{
  "arch": "convformer",
  "model": "image classifier",
  "dataset": "photos of plants, animals and fungi (iNaturalist)",
  "train_examples": 38949,
  "image_size": 64,
  "crop_scale_min": 1,
  "horizontal_flip": true,
  "color_jitter": 0.1,
  "targets": ["class"],
  "num_classes": 15,
  "norm": "layernorm",
  "norm_position": "sandwich",
  "activation": "gelu",
  "mlp_ratio": 2,
  "parallel_block": false,
  "inner_norm": false,
  "patch_size": [4, 4],
  "conv_stem": false,
  "depths": [3, 3, 3],
  "widths": [80, 160, 320],
  "kernel_size": 7,
  "loss": "cross_entropy",
  "init": "trunc_normal_002",
  "optimizer": "adamw",
  "lr": 0.0018,
  "beta1": 0.9,
  "beta2": 0.95,
  "eps": 1e-06,
  "steps": 19000,
  "batch_size": 64,
  "epochs": 31.2,
  "lr_schedule": "step",
  "warmup_steps": 380,
  "weight_decay": 0.3
}
Rows from block 4 of a small image classifier, named by matrix and row number. Rows with one number belong to one neuron. Each number is 200 + 40 x the weight over its row's rms, rounded and kept within 0 to 999. All counts start at 0. After the name is the row's rms in percent of the matrix's.
After each neuron's rows are labels from the 100 images, of 14976, where the neuron reaches its highest value: "strongest on" is what is common among them; "peak at" is the part of the image that holds the peak. Only what is clearly more common there than usual is listed. The data: photos of plants, animals and fungi (iNaturalist).
# fc1: MLP up (model.blocks.4.mlp.fc1.weight, 320x160), inputs 0-79
# fc2: MLP down (model.blocks.4.mlp.fc2.weight, 160x320, transposed), outputs 0-79

fc1.81,087,143,260,147,249,143,234,256,199,98,181,164,107,172,113,180,218,214,269,146,216,191,258,191,240,148,279,233,268,204,161,203,231,193,211,221,182,198,205,224,203,226,252,254,238,181,211,186,159,176,142,192,187,204,223,186,183,134,226,257,188,224,160,151,150,141,180,207,249,203,212,181,206,190,225,200,297,183,143,291,217
fc2.81,079,191,207,197,144,126,257,209,224,264,221,170,183,197,158,170,140,252,167,243,220,116,168,156,197,124,192,165,149,147,201,182,276,231,238,164,153,194,233,170,150,258,212,181,164,182,168,102,175,260,207,218,212,228,158,274,235,245,197,140,186,194,228,178,186,188,215,230,187,209,214,156,261,224,291,153,190,227,223,215,165
strongest on: class Aves; phylum Chordata; order Accipitriformes
peak at: centre

fc1.33,113,195,241,164,235,126,180,206,174,60,163,192,173,216,128,156,228,197,216,184,172,203,225,202,236,193,287,227,258,172,187,181,234,191,219,222,198,179,237,190,141,204,257,193,233,189,255,206,191,182,211,201,232,199,213,146,183,115,238,216,185,223,169,191,195,172,204,233,213,228,202,182,251,192,223,249,301,223,169,277,194
fc2.33,104,190,192,208,179,126,192,195,167,268,235,196,216,170,185,153,174,192,110,279,171,175,194,198,211,145,125,185,166,169,191,268,258,253,208,207,154,195,251,165,132,267,196,144,190,167,235,156,179,284,269,202,209,215,164,262,229,231,187,129,242,204,212,183,186,196,194,241,168,183,212,194,255,221,290,135,181,191,206,212,170
strongest on: class Aves; order Accipitriformes
peak at: centre

fc1.145,086,191,185,145,153,172,205,247,184,100,174,196,225,272,174,212,161,257,290,150,239,194,176,179,130,221,304,134,240,168,205,170,227,246,194,161,167,183,274,179,238,222,195,210,237,185,171,170,208,187,183,153,200,158,133,186,154,133,233,229,236,238,264,254,237,210,230,189,194,275,195,154,217,176,265,187,276,258,258,258,210
fc2.145,098,223,195,196,169,178,311,240,294,137,207,146,149,173,126,172,189,240,209,167,218,165,219,166,170,204,201,162,205,226,212,149,242,240,229,211,120,214,185,232,198,191,178,219,241,197,160,157,228,165,156,183,199,296,177,236,263,151,326,223,136,236,236,186,150,227,184,218,281,205,169,211,216,213,226,165,200,173,239,257,239
strongest on: phylum Arthropoda; class Insecta; order Lepidoptera
peak at: centre

fc1.78,090,153,226,138,234,125,227,228,212,124,220,179,201,213,89,148,201,224,253,188,222,199,226,184,236,191,266,220,204,157,178,180,232,222,223,182,158,195,184,184,184,243,241,147,238,194,213,175,194,182,227,227,176,199,204,192,186,104,243,242,213,244,174,195,184,169,202,229,189,244,201,196,266,247,256,190,278,192,158,326,210
fc2.78,066,202,205,212,185,173,272,229,197,235,215,176,221,176,203,211,164,250,110,265,303,130,198,158,216,125,137,184,186,238,218,213,262,230,216,249,187,185,201,195,212,190,210,165,205,187,137,134,256,243,208,175,203,240,163,239,224,187,191,149,209,203,216,189,182,194,206,187,203,123,112,214,197,184,247,156,82,128,204,221,184
strongest on: class Aves; phylum Chordata
peak at: centre

fc1.215,087,223,131,185,293,183,212,221,236,228,258,181,180,156,126,196,226,177,152,200,177,197,137,167,314,243,188,270,166,200,280,196,207,183,196,199,186,203,84,211,162,220,227,169,220,189,222,206,169,170,223,232,208,217,221,196,181,147,221,241,198,250,106,156,151,273,178,157,213,172,219,192,234,257,189,257,212,135,74,219,229
fc2.215,123,200,216,190,197,167,257,238,156,179,175,242,203,230,237,229,129,256,118,203,303,103,201,117,209,118,252,194,221,176,208,131,264,217,230,212,244,162,216,153,273,134,189,215,202,199,123,111,237,237,163,189,201,206,196,161,208,211,203,137,207,210,205,228,213,201,227,213,217,220,149,136,191,189,212,192,207,225,199,174,163
strongest on: phylum Chordata
peak at: centre

fc1.2,097,129,263,136,262,156,225,243,194,139,162,171,102,166,114,181,200,199,259,157,213,192,263,201,238,161,271,245,270,213,157,208,223,205,194,228,185,180,198,224,221,221,256,268,245,181,215,203,134,173,131,180,166,193,242,186,177,135,220,275,193,251,152,159,154,133,171,213,245,193,236,203,193,173,233,216,296,179,142,286,231
fc2.2,085,204,227,192,155,132,245,214,245,259,236,193,186,192,131,184,133,209,174,227,228,118,180,151,194,126,214,160,112,142,208,168,274,228,234,144,142,183,241,160,183,243,246,162,173,204,180,106,171,235,220,239,220,214,167,255,211,209,181,158,192,187,232,188,178,190,215,219,159,223,223,140,262,242,293,169,191,225,222,225,166
strongest on: phylum Chordata; class Aves
peak at: centre

fc1.151,092,116,302,179,238,166,202,203,210,197,188,204,223,274,192,202,120,202,213,188,199,200,311,197,227,153,253,235,166,157,77,209,213,227,217,181,186,194,289,167,223,271,237,195,188,209,196,199,186,185,195,225,112,168,236,197,192,175,137,224,207,214,168,305,291,75,262,192,149,213,217,221,206,172,208,188,192,253,168,264,170
fc2.151,072,207,207,222,307,211,201,229,222,188,233,180,201,209,167,176,239,168,135,185,237,194,201,199,318,226,212,276,260,227,179,211,173,182,198,285,185,242,237,196,181,230,310,214,217,165,184,200,214,157,163,168,209,228,226,231,185,130,254,224,205,220,120,216,218,209,212,162,223,185,184,200,221,197,162,225,170,212,96,254,208
strongest on: order Passeriformes
peak at: middle right

fc1.65,094,135,262,137,260,153,222,246,196,134,168,171,103,165,110,183,204,196,258,155,207,193,262,199,242,160,274,244,272,212,157,212,224,199,195,227,183,181,200,223,218,222,260,269,248,181,217,203,134,175,132,180,172,191,238,184,174,132,216,274,194,251,151,156,153,135,171,211,245,195,234,200,193,174,230,217,297,181,140,286,228
fc2.65,085,204,224,193,152,133,257,218,245,262,234,181,189,198,137,182,135,219,171,229,234,116,177,154,193,130,213,159,120,144,208,172,270,232,230,146,140,188,241,160,175,249,236,168,172,200,172,103,175,241,212,227,218,214,160,264,209,215,185,152,195,189,233,189,184,191,218,214,166,221,221,143,262,233,294,162,187,230,224,226,166
strongest on: phylum Chordata; class Aves
peak at: centre

fc1.316,080,117,295,177,230,177,222,222,167,149,119,180,176,247,196,164,157,225,234,214,178,196,282,237,216,136,236,224,208,153,108,159,250,246,273,192,249,174,289,155,258,218,259,196,181,190,190,193,216,197,172,223,152,228,205,149,233,191,205,191,158,199,176,276,255,102,268,255,208,242,225,205,171,182,220,242,243,241,175,248,164
fc2.316,057,192,205,199,256,173,188,217,209,175,182,243,242,203,92,103,190,186,241,208,221,209,190,191,302,224,185,242,177,113,187,209,201,223,238,240,174,203,84,204,184,203,165,128,202,201,167,197,233,186,235,223,200,229,189,184,205,111,208,158,211,184,139,219,181,191,222,219,147,147,193,200,240,232,214,196,226,70,119,261,183
strongest on: class Aves
peak at: centre

fc1.198,113,205,195,180,139,183,235,220,226,177,188,175,245,275,187,207,180,237,265,170,174,198,188,178,116,234,291,118,171,131,193,120,218,222,231,105,169,202,277,147,185,210,214,175,198,212,177,149,221,187,190,182,208,191,172,230,211,164,227,234,169,224,278,249,241,198,247,222,183,298,207,111,213,193,223,177,244,270,272,244,186
fc2.198,113,209,209,223,160,211,248,190,227,85,133,203,160,199,147,151,197,268,247,189,217,217,211,208,144,214,236,134,233,209,216,147,211,230,231,204,187,202,207,227,230,149,158,212,199,224,158,210,252,186,170,172,194,271,149,178,251,153,334,216,138,192,268,185,162,208,189,275,268,216,190,209,180,166,225,225,236,206,268,235,213
strongest on: phylum Arthropoda; class Insecta; order Lepidoptera; family: Nymphalidae
peak at: centre; top centre

fc1.204,100,88,273,159,234,171,203,232,165,175,153,180,176,262,226,150,121,212,245,169,170,198,285,249,220,113,245,232,200,138,106,192,196,246,251,212,264,218,250,194,214,286,204,226,183,203,189,187,214,207,174,272,116,198,216,190,204,228,152,179,175,139,169,270,255,107,264,194,170,212,227,215,242,253,204,210,235,224,163,222,184
fc2.204,066,190,207,228,306,195,173,166,178,154,174,224,184,214,129,139,205,168,156,154,232,205,200,200,328,193,226,275,234,219,187,219,183,149,212,291,186,233,237,201,190,201,276,207,162,192,220,195,195,148,198,188,195,237,226,184,187,108,247,176,209,205,119,195,214,204,217,211,204,183,201,187,251,200,198,216,204,197,92,241,201
strongest on: class Aves
peak at: centre

fc1.61,100,133,269,155,262,156,226,242,193,129,163,170,103,165,115,175,202,204,259,159,215,192,266,198,236,153,262,243,270,214,153,203,226,208,200,230,180,179,201,227,212,216,253,263,235,175,212,203,140,172,133,177,171,208,243,186,186,133,225,272,187,248,155,159,156,130,174,215,252,191,230,207,196,171,231,204,294,176,145,286,228
fc2.61,091,204,230,199,153,125,241,210,238,249,220,196,186,191,134,177,132,211,181,227,225,124,180,150,198,126,215,165,124,134,211,174,271,220,229,149,148,189,254,158,172,247,243,166,165,204,185,109,166,243,219,240,217,208,168,258,210,213,174,138,200,183,227,186,180,189,211,229,159,224,227,140,268,243,288,168,207,237,220,225,165
strongest on: phylum Chordata; class Aves
peak at: centre

fc1.3,094,111,302,169,236,165,208,205,207,198,186,204,224,273,187,199,120,204,219,188,207,200,309,198,225,155,260,232,160,151,81,210,214,231,213,170,188,196,282,163,232,272,235,191,194,211,191,195,190,181,195,230,111,168,233,197,188,171,142,225,211,216,170,304,286,76,258,194,146,221,223,215,209,181,213,184,202,248,169,270,171
fc2.3,073,207,209,224,303,210,202,226,226,193,229,181,195,211,164,178,234,173,130,188,235,190,203,197,321,222,209,276,255,224,183,211,177,179,206,281,186,238,238,195,184,228,317,213,216,169,182,197,212,152,160,171,210,232,230,231,191,129,251,230,197,225,119,218,221,207,216,166,223,183,185,199,219,193,161,231,171,207,96,254,202
strongest on: order Passeriformes
peak at: middle right

fc1.172,094,142,266,151,258,151,226,247,196,127,169,170,102,166,107,180,210,211,257,158,213,193,263,197,242,155,267,242,271,212,157,207,228,199,202,226,179,182,202,226,218,218,258,267,239,177,210,201,139,176,133,178,179,204,234,184,184,131,223,272,188,247,153,155,154,134,174,214,250,195,229,197,192,174,231,212,300,178,141,287,226
fc2.172,088,199,220,198,153,126,252,214,235,252,216,182,189,200,141,169,133,227,180,234,229,117,175,151,199,127,213,167,135,137,207,176,271,226,232,153,147,196,246,163,159,255,228,172,163,193,174,100,175,243,211,226,216,215,163,269,214,219,185,140,195,190,225,185,187,191,218,225,168,221,221,142,271,232,293,159,200,238,219,229,166
strongest on: class Aves; phylum Chordata
peak at: centre

fc1.220,100,131,269,155,262,155,227,242,193,130,162,170,103,166,115,174,201,204,258,161,215,192,266,199,235,153,262,243,269,215,153,203,227,209,199,231,180,178,201,227,211,216,253,262,235,176,212,203,139,171,132,176,169,209,244,186,185,133,225,273,188,249,155,160,156,130,174,215,252,190,230,208,197,171,231,205,294,176,146,286,228
fc2.220,091,204,230,199,152,125,240,209,239,249,221,197,186,191,134,178,131,211,181,225,224,125,181,151,198,126,214,165,123,132,210,174,270,218,230,148,148,188,252,157,173,246,243,166,164,205,185,111,164,244,219,242,217,207,168,257,210,213,172,137,199,181,227,185,180,189,211,229,158,224,228,141,268,245,286,169,208,236,220,224,164
strongest on: phylum Chordata; class Aves
peak at: centre