{
  "arch": "convformer",
  "model": "image classifier",
  "dataset": "photos of plants, animals and fungi (iNaturalist)",
  "train_examples": 38949,
  "image_size": 64,
  "crop_scale_min": 1,
  "horizontal_flip": true,
  "color_jitter": 0.1,
  "targets": ["class"],
  "num_classes": 15,
  "norm": "layernorm",
  "norm_position": "sandwich",
  "hidden_act": "gelu",
  "mlp_ratio": 2,
  "parallel_block": false,
  "inner_norm": false,
  "patch_size": [4, 4],
  "conv_stem": false,
  "depths": [3, 3, 3],
  "widths": [80, 160, 320],
  "kernel_size": 7,
  "loss": "cross_entropy",
  "init": "trunc_normal_002",
  "optimizer": "adamw",
  "learning_rate": 0.0018,
  "beta1": 0.9,
  "beta2": 0.95,
  "eps": 1e-06,
  "max_steps": 19000,
  "batch_size": 64,
  "epochs": 31.2,
  "lr_schedule": "step",
  "warmup_steps": 380,
  "weight_decay": 0.3
}
Rows from block 5 of a small image classifier, named by matrix and row number. Rows with one number belong to one neuron. Each number is 500 + 50 x the weight over its row's rms, rounded and kept within 0 to 999. All counts start at 0. Numbers have three digits each.
After each neuron's rows are labels from the 100 images, of 14976, where the neuron reaches its highest value: "patch colour" is the nearest of a few named colours to the mean colour under the peak; "strongest on" is what is common among them. Only what is clearly more common there than usual is listed. The data: photos of plants, animals and fungi (iNaturalist).
# fc1: MLP up (model.blocks.5.mlp.fc1.weight, 320x160), inputs 80-159
# fc2: MLP down (model.blocks.5.mlp.fc2.weight, 160x320, transposed), outputs 80-159

fc1.92:471468560600502414503533616410547525421498447412381443492518586455571499525482458431538514435520493443541496480540489586473518446589512476413482581501489501458574488503484478459456555486641541507444566413509492512435523478516487415409472418
fc2.92:524533471516485541435527465499490484518594530563480597497458372517454509392560488504437537532547479523490509527432516532619431570548531460600653494519465485553492490491405523527483550506393464542490443465480552342582578395379529504503508510
patch colour: pink
strongest on: phylum Arthropoda; class Insecta; order Lepidoptera

fc1.53:474466558606495415504536612405550528417493447403379447497517592457575500532483451433537514428524488447545494482535490589473517444590510480410482573499488499454571481508485475460460543491644541509450556408509495524432519482514485422411471418
fc2.53:522532472517487541439526459502494477521594532560481598500457368519455508388564489505439536533549483523489513529425519529614432568548531459597654491520461480555490492492403524525484549506392461534492443464478553347580577393384530507502507511
patch colour: pink
strongest on: phylum Arthropoda; class Insecta; order Lepidoptera

fc1.184:550436433488541465517592499492564533530529501426425457479494540469511453414452491418515466446550535479464528481487534501554524470534599430419496506503536536468594537525474450553402531480522519475477434399612545503524566459474455449520517505
fc2.184:541476462472509507444504509467535444490501544521484486454493478495444558420517489543426486445551498493460545419463487532570458511512547525481506565629506451537496489516479454541550585500427537499383452458538491462515519445455432339490474470
patch colour: brown
strongest on: phylum Arthropoda; class Insecta

fc1.99:544478487574445467557532557511511473434488528448450468454470496463539518504482486453555518505538484413474527525515492546542541469528579453463487555534506475463507438455488458512475574580577441477454509442615507634472514367448466410423511425
fc2.99:486561507497498604441491529390519508521491503533468489542577516530442530449522546434455434367579532463426490457493539513467465594528494437446478565554545531514588505495485545522403567578497505472450539479498508478506587480529473405524511525
patch colour: brown
strongest on: phylum Arthropoda; class Insecta; order Lepidoptera

fc1.83:480432565533502466507562554418564507477454454391439441507491586443508470540436441445551505388559483457533524507558460534463518473589482476390467571560509526406541492502495460438458510512587553507439539390528465564455459498552462403451512458
fc2.83:504540467507486520454537466478500482507583545570507595506442375530471529394568471502444533497538480503520499516415519540620446555562548474634659498518410487544448490491394511529504562506402479531484459458479564380564557363448551501494499477
patch colour: pink
strongest on: phylum Arthropoda; class Insecta

fc1.302:548423476549467483555547543536550463465500528426471428430464525479512456467481430439579496493574486421435511524507490542507532491570550437421490565536561483426547455501521435527443539534536491478454459379600508532534514450508436420440500426
fc2.302:567528488501496527428535514448516486530503544604571497488532405542442565412504449516405457440609514466482550468499527557545453540547530529541554541549506457549516503476469507504515614507418494513458495464533471399557554406444444425556522521
patch colour: brown
strongest on: class Insecta; phylum Arthropoda; order Lepidoptera; family: Nymphalidae

fc1.236:484470556582522420493550615402556527438502448411389457496503585445559506499474455420533500421527507443553494482535490573495505442588510483421506597514479509460566511495467465465456557477621556497425564410522499515426523465520493391404489418
fc2.236:518545469517484525439543473479480493508598514560463596485468385510457498395566472491442552509548473508502499536430507520613429565559524451597642502523469506541506489479405531531480575500396458563486445461481559351574587386392536502488502490
patch colour: pink
strongest on: phylum Arthropoda; order Lepidoptera

fc1.298:449458573602489429514521609427535497422487437414404450476508582460578477543469461461538532447530476459548511497559474601453518451590468492409463586514503505444580466514508489443474541491645534517443550425485462500453508517510476420415460416
fc2.298:523524478523491551433517462516501467524570543573520590505456390531449525402549495519434520523549489529473503511437534550610428569548541470609652499523448480545473491495398512523490529503391475509484444457478543321587552412379538499504508518
patch colour: yellow; pink
strongest on: phylum Arthropoda; class Insecta

fc1.148:534446439549515513550500566526537479453546528429451448397486449446528421407503525463555507529473502452399476561508465548532511540536561384458496589532522543467541488507509443581412583491540443493418464449583527485536571430522480407418489425
fc2.148:569450499471549543443553539508555453507497565550551457394490471543437528437504438490402445486572555426431540468494524563512467549534543505491502553557496471454484533433480435505511642459427535457438511453605499399568491447475434419560491473
patch colour: brown
strongest on: order Lepidoptera

fc1.274:494460532580522420505572621414562518436519448424398463483486568440552524468479439420512502430525511448592481482521479568537491441597520484443533604537454500469544505497458447484461559481597563487413524398536505520431515441495497378394493399
fc2.274:517559467506496521437563481462466493507597498564461589474477395507459490402554457468445544496542484493511494545439505513604430561561513438597634513525466521531508496474406539532462593487401443552481459464482556358566585381411541499495501482
patch colour: pink
strongest on: class Insecta; phylum Arthropoda; order Lepidoptera

fc1.132:483456574570471492540537566452575494445456484436456405507507598471525521539480459406568519381534479438508516465524489542439554496557517469404437574538515503387498471461520469439439524531623551505466581394550508566446440487565453434440500453
fc2.132:508551457539505525455540477476482487510614544556469585538480372538463496368559467482447519498541480496526498537420529553585457565569512465590632504514469496549475513500415548540482569510408426526483481468456567381582600383459530501493505503
patch colour: pink
strongest on: phylum Arthropoda; class Insecta

fc1.303:451458570591504424506527608421546509434489448410394444482515588455570484539471468442539524437528490451539505489557486589456517448582486481407465587512501504452574485505499484449461553482644535509443560420500480501436508504514481414419468425
fc2.303:519527474523487546434521461505496472519583534564496593504454383522450514392555496514436528523550483530485507519431522542616429570548538465602653498531459487550486488493402519526487535505392469526480440459479546328584570401375532497501509510
patch colour: pink
strongest on: order Lepidoptera

fc1.176:596438495551471473570551554574521480455491542430480412422507496532529430465467411443556485533583489418417533569523519549454555463561504444435455516491569491418513454473552449501439540531545445474502493398613495524566495464533431476457500434
fc2.176:549520510487460560433463506454551476524475584560563506520518438567437567441472513548405438444602493473434555454531543575530460565538556552542526504480470470543508479488459490490530576575436529515508531472534464452558548460481470480572500523
patch colour: brown
strongest on: phylum Arthropoda; class Insecta; order Lepidoptera; family: Nymphalidae

fc1.168:476467555591505432496536607391558530432490443400389448498515599447568495517467454437542501419540498444542498481536492584465514447590499488402484584507495500450563492504477470462472547492635542496436552412511498530419509487523484406410485425
fc2.168:521538475524488525448533466497493480512606529559469593495468373516460504385574480498446544523551482514504510529416519524608439563555528460598651496526466488544494493484403528523487561504396461542489443463479562346577581386394536505499511497
patch colour: pink
strongest on: order Lepidoptera

fc1.140:554440415543535504557521559540533528459507518437460433441517495449537412475500504422529497532519524473386476552508480534494539516517543358439468553527545530453561517532529460589371550477547442484432449419600505461561553465534456434446485439
fc2.140:553431527492526553458514587500564481493508552549527437394507491522463549457475466519418459484554537441452575449543517572472487565572525556482464594553513461464488507458515416480548622460471561472412473421588489428575503502509391391524501447
patch colour: brown
strongest on: order Lepidoptera

fc1.26:489529469509416483477489485435464425507455464509523513453448544503486541550505468377569545475511462367445464539507536520540474504550563419500518524520473514453536425410453487536415570599535463505510520453542484610458493402550523459498504502
fc2.26:467527516528504550486473571429543563541504507530422480542555574553512565526551539459487433378523575493543539396500550543443505536522529468465427566538514450514590510522497520525462567582548563427448547529523500495472545502520439383577544535
patch colour: brown
strongest on: phylum Arthropoda; class Insecta; order Lepidoptera

fc1.96:564426428500512520550572500541579504501532547413427451471488515479503422423485494424536491489552510482405534514470491512503549515537563394411501507518542521439567498528505454556394518506500476482469425421612535498543578468519427460502509479
fc2.96:558446483481485493472512576452549459498478508521506429420538494511472539445468488522438470436531497441473546437550506551489496506528520534453441606583543489499529464516535447525532638512490548494383473465547462450544531488500392321515500437
patch colour: brown
strongest on: phylum Arthropoda; class Insecta; order Lepidoptera

fc1.81:578493496561498440531601538562513442435545531515527495383483505492519536441541402463512521474567509461529434461427487522583475406528618488546554558526459496471465481432472443522486557482467524467459506448599547500510453396439522466428511426
fc2.81:491556465475517550392564461445482487495518462569500568457464459480416485446479502389402456493541501434441452517503487490587403547545548412574572530555454530525511511481390501538422587516404494507459434418518500506521530391485553416488479528
patch colour: brown
strongest on: phylum Arthropoda; class Insecta

fc1.195:532570477469453526454515458512430434539431468564575500467495515535443468556484439368539512503512490387403433569510547471500483536536509403491522491509514527423524469387489526516390542553487435502538529439539448523527489427559540518528515532
fc2.195:547449524505453570527461511481623486513558542459505458546567412533514500373644543485512506485509507458446537460401538531399536551490517478459496500517531434488543472473521519523465525563525551492493530510523562525474581451652416455516496517
patch colour: brown
strongest on: kingdom Plantae; phylum Tracheophyta; class Magnoliopsida

fc1.145:532505411473448530482605452462458535518464470445493507518499530537478380448442456445503489401572470488409470556507527498533467493501493407484516468476482672468543452522494508568397478592465473510537443477525474591466545483589490516536526533
fc2.145:526551462480480373513561456450439565471440380499482476567558602463561491556496429441538483370504479482574458470480468468465525350445474480459481449557524563482522484571488557538452468559544502511515545543479503622435507502513520413539476568
patch colour: brown
strongest on: phylum Arthropoda; class Insecta

fc1.222:532505412479439526486604455451465539511466467449496498518506537536482386450449450444506496394567463481406466547505527506521472491503491409474506469476480668461543443523504510571401478599473483517537444470523478592465544486603483513533527531
fc2.222:531559457487485372509553447458434562480430377515501485570551594469559493564495428445538479381508486483574449473484473472473517346446476483474492440547514557489518490574479554542457464556535502509528543545473490615439503499507534429539484575
patch colour: brown
strongest on: class Insecta; phylum Arthropoda

fc1.63:540427480533488501561603552524555472477512531410438440445459535495509462403478432434564490472577501471470530527487512520513519493562562458432502540500520511445529479509513418508453515531525506475474434388621535553516510440510434458445501420
fc2.63:572538478489491542422555508431496459496533524581531497475542386505430508372513451490408478445588504444448541510485499545532460548555495495519557553580539497532514486482472524518491606516396464506443474433518475442560587390493442414498496496
patch colour: brown
strongest on: class Insecta; phylum Arthropoda; family: Nymphalidae; order Coleoptera

fc1.52:581476521594441450572566559544534484409495546467464453459501451492552523501518450456540511531536480411497534539491502557515560463524547497475501541523521449451485435425490477475493562569577453499478539443628501605525503354455467434426504428
fc2.52:473591533484433573447447447365518491505508497530484585571513451501471549437526579485460500389539459448450479461469508503533457569503528515531598506532464524567545460479416564479481562592461534565506545481428508543475603456546561459498494554
patch colour: brown
strongest on: class Insecta; phylum Arthropoda; order Lepidoptera

fc1.127:473466554608493415503532613399548529413489445405378448502513593455577502538485454433534514424523486447547491482539488592478513446588513477414480573500488500457573480508485469464457540492640544511448558414504491526427517479515487420409472417
fc2.127:521530472517487544438528463504497485523591536561486600498458365517456506385560493505439533534545485523485511528430519527616432569547535459602658491515459481553488491491402521526482551507393462532493444466481553346579577392386529507499509512
patch colour: pink
strongest on: phylum Arthropoda; class Insecta; order Lepidoptera

fc1.88:412496483509453560468495509417503512473511440509492530530485587412478462470524550437525523390466456507434442479468429497527430562474506371472512520553436634501542446521480496562389490580494533512448481518457531566375516534595522451475485485
fc2.88:486519425492526474501579493450524526457577486537414513560509512455529519453570469408484486380412540501549415444410455503551498485527575388578555508544445512519460529548455490600411522545471520439462498462520608582422492372540552448503478500
patch colour: brown
strongest on: phylum Tracheophyta; kingdom Plantae; class Magnoliopsida

fc1.46:450471523501433551495486476441580492470551467506480494546488582471452580503608486452531555427470450512491485416391456487495476544503542473460521487563452471476465432492489471502477465578470578534496527479490574618389468515569504487504487506
fc2.46:544478346510537518481567501477480459515517500525498488475470491506478496456534418417456466443493531454462417483463513533561471508541562390560530511488468519503459547528490444647422530498433496483488408436552528527503491405537483502475512469
patch colour: green
strongest on: kingdom Plantae; phylum Tracheophyta; class Magnoliopsida

fc1.143:494488445537434455495545520389508536464516460489507465522530544489508456442516451414534521389542446463440415484482497532506469446518510369452486518494484601466571433526512526600387498605540505525483484447485533610432555469593485449477510486
fc2.143:531544417488498390474501432435486550456482433561523484561528510468511557513549458452472461399480509482539414407442460496550480402479584458554537438558474481555468514563462502607467510552458528490518490476511538544450481418519547434516467572
patch colour: brown
strongest on: phylum Arthropoda; class Insecta

fc1.165:435456586586498434513519600440531487436477434420421456474502585460569473552451471466536532446538481465556521500572472592443513449579456495420452587523507516445571475509517490427475542483635540514442555437484450491457491529516483418424460425
fc2.165:522522478528489555431517467513502462524561544576528582504458400533447527405540497523432513507550489530471499504444536559613426570550547472608645507531447489541473489496398509525491524503392478507475441453485536308590549414375536490501512513
patch colour: pink
strongest on: class Insecta

fc1.198:458458567590504423502532605417552516436493451404391445488515590455570487535479461436540522430531491448536500488550489587460514446584493478403470583510499503451569487504495480452458550483643537510446560414505492508433509495516482414420471427
fc2.198:518530473522487545434523460502495472517586532562490597505454380520450509390558494510436532525551483527488508523428519539616429570549536463601655498532460488551490489492399520527487539506391468529479440458479546339580576396378533498497508508
patch colour: pink
strongest on: order Lepidoptera

fc1.231:457473540481443569497490459453577484488538480500475490546495565486427572497606474449524538438482459505506520421386467468473492559509514484442511477564487461455465447474496485469480462567457573530514545468497569627399447518555491501522494525
fc2.231:536482371510545541457578500498486441503496531527511493448467473528461474456514436427438451468503536436446434506474522563570454535555562398565543523498464537485461548507466448621425554488421476470487418422569509495525500396514496496481497456
patch colour: green
strongest on: kingdom Plantae; phylum Tracheophyta; class Magnoliopsida

fc1.130:472504483534417488480491503427490441485457477513498517461437564472513542541485512414539532438540458408478489491514518542573467495506586429515511537517468525478499414454440448517437565603548495495484502483557496648404474398518515422473518485
fc2.130:474586498524519547472465537402491542543490488561436490554563551547513552510523542425486405380520576467525493431499539552477504542545511449473468558516509479537599532528473560538427595560541507447472559514477495442487570476510496395578547553
patch colour: brown
strongest on: class Insecta; phylum Arthropoda; order Lepidoptera

fc1.192:480494492441535541475545462550492417559587521463471549464426496541430402465539512451497509580423525515478480625416528444509453552575492395499612459443503561436490527491385501505421492488440436467530455498497566469530556474517543534528526521
fc2.192:518532533527518468569519567569446493526456532450496490453533439553550428495401518567560510538505497490549574600598539540488569497500431555481474567539566555497539500506550560448543556449581421507446561564476397383552560495440467432528518466
patch colour: brown
strongest on: order Charadriiformes

fc1.196:539519411473525513473506472484484479534453450509514447432511603492452510548517444381523487434531534431427431462493537473497485503584574368451467515542561509427574534463513464598374565486501510497505470383589493490530481502551503470523526528
fc2.196:579438437474490481437478531468552521482525473556508419463543546498439540488545461443411453472562516465458524404504506504451458495562523458433428524521535449506535488576515444579467588522477574497455413418544565451563517513528409382530499523
patch colour: brown
strongest on: order Lepidoptera

fc1.161:551450492538503513539575543541567454465518535417482430426465513438500454408499471437573499486566513471449473509465458525530499497551563415419501569556569514443548485489510422523437534505492511471409458393599532527537528427482464424421514415
fc2.161:561534473516522522416537555448502483520508520577498491474526453529436544433469453475403467455575524440504544479546515551559448543567531492518510585568502473540547522493463498516498656474432480498416462441532453425568551385404451383521523485
patch colour: brown
strongest on: class Insecta; phylum Arthropoda; order Lepidoptera; family: Nymphalidae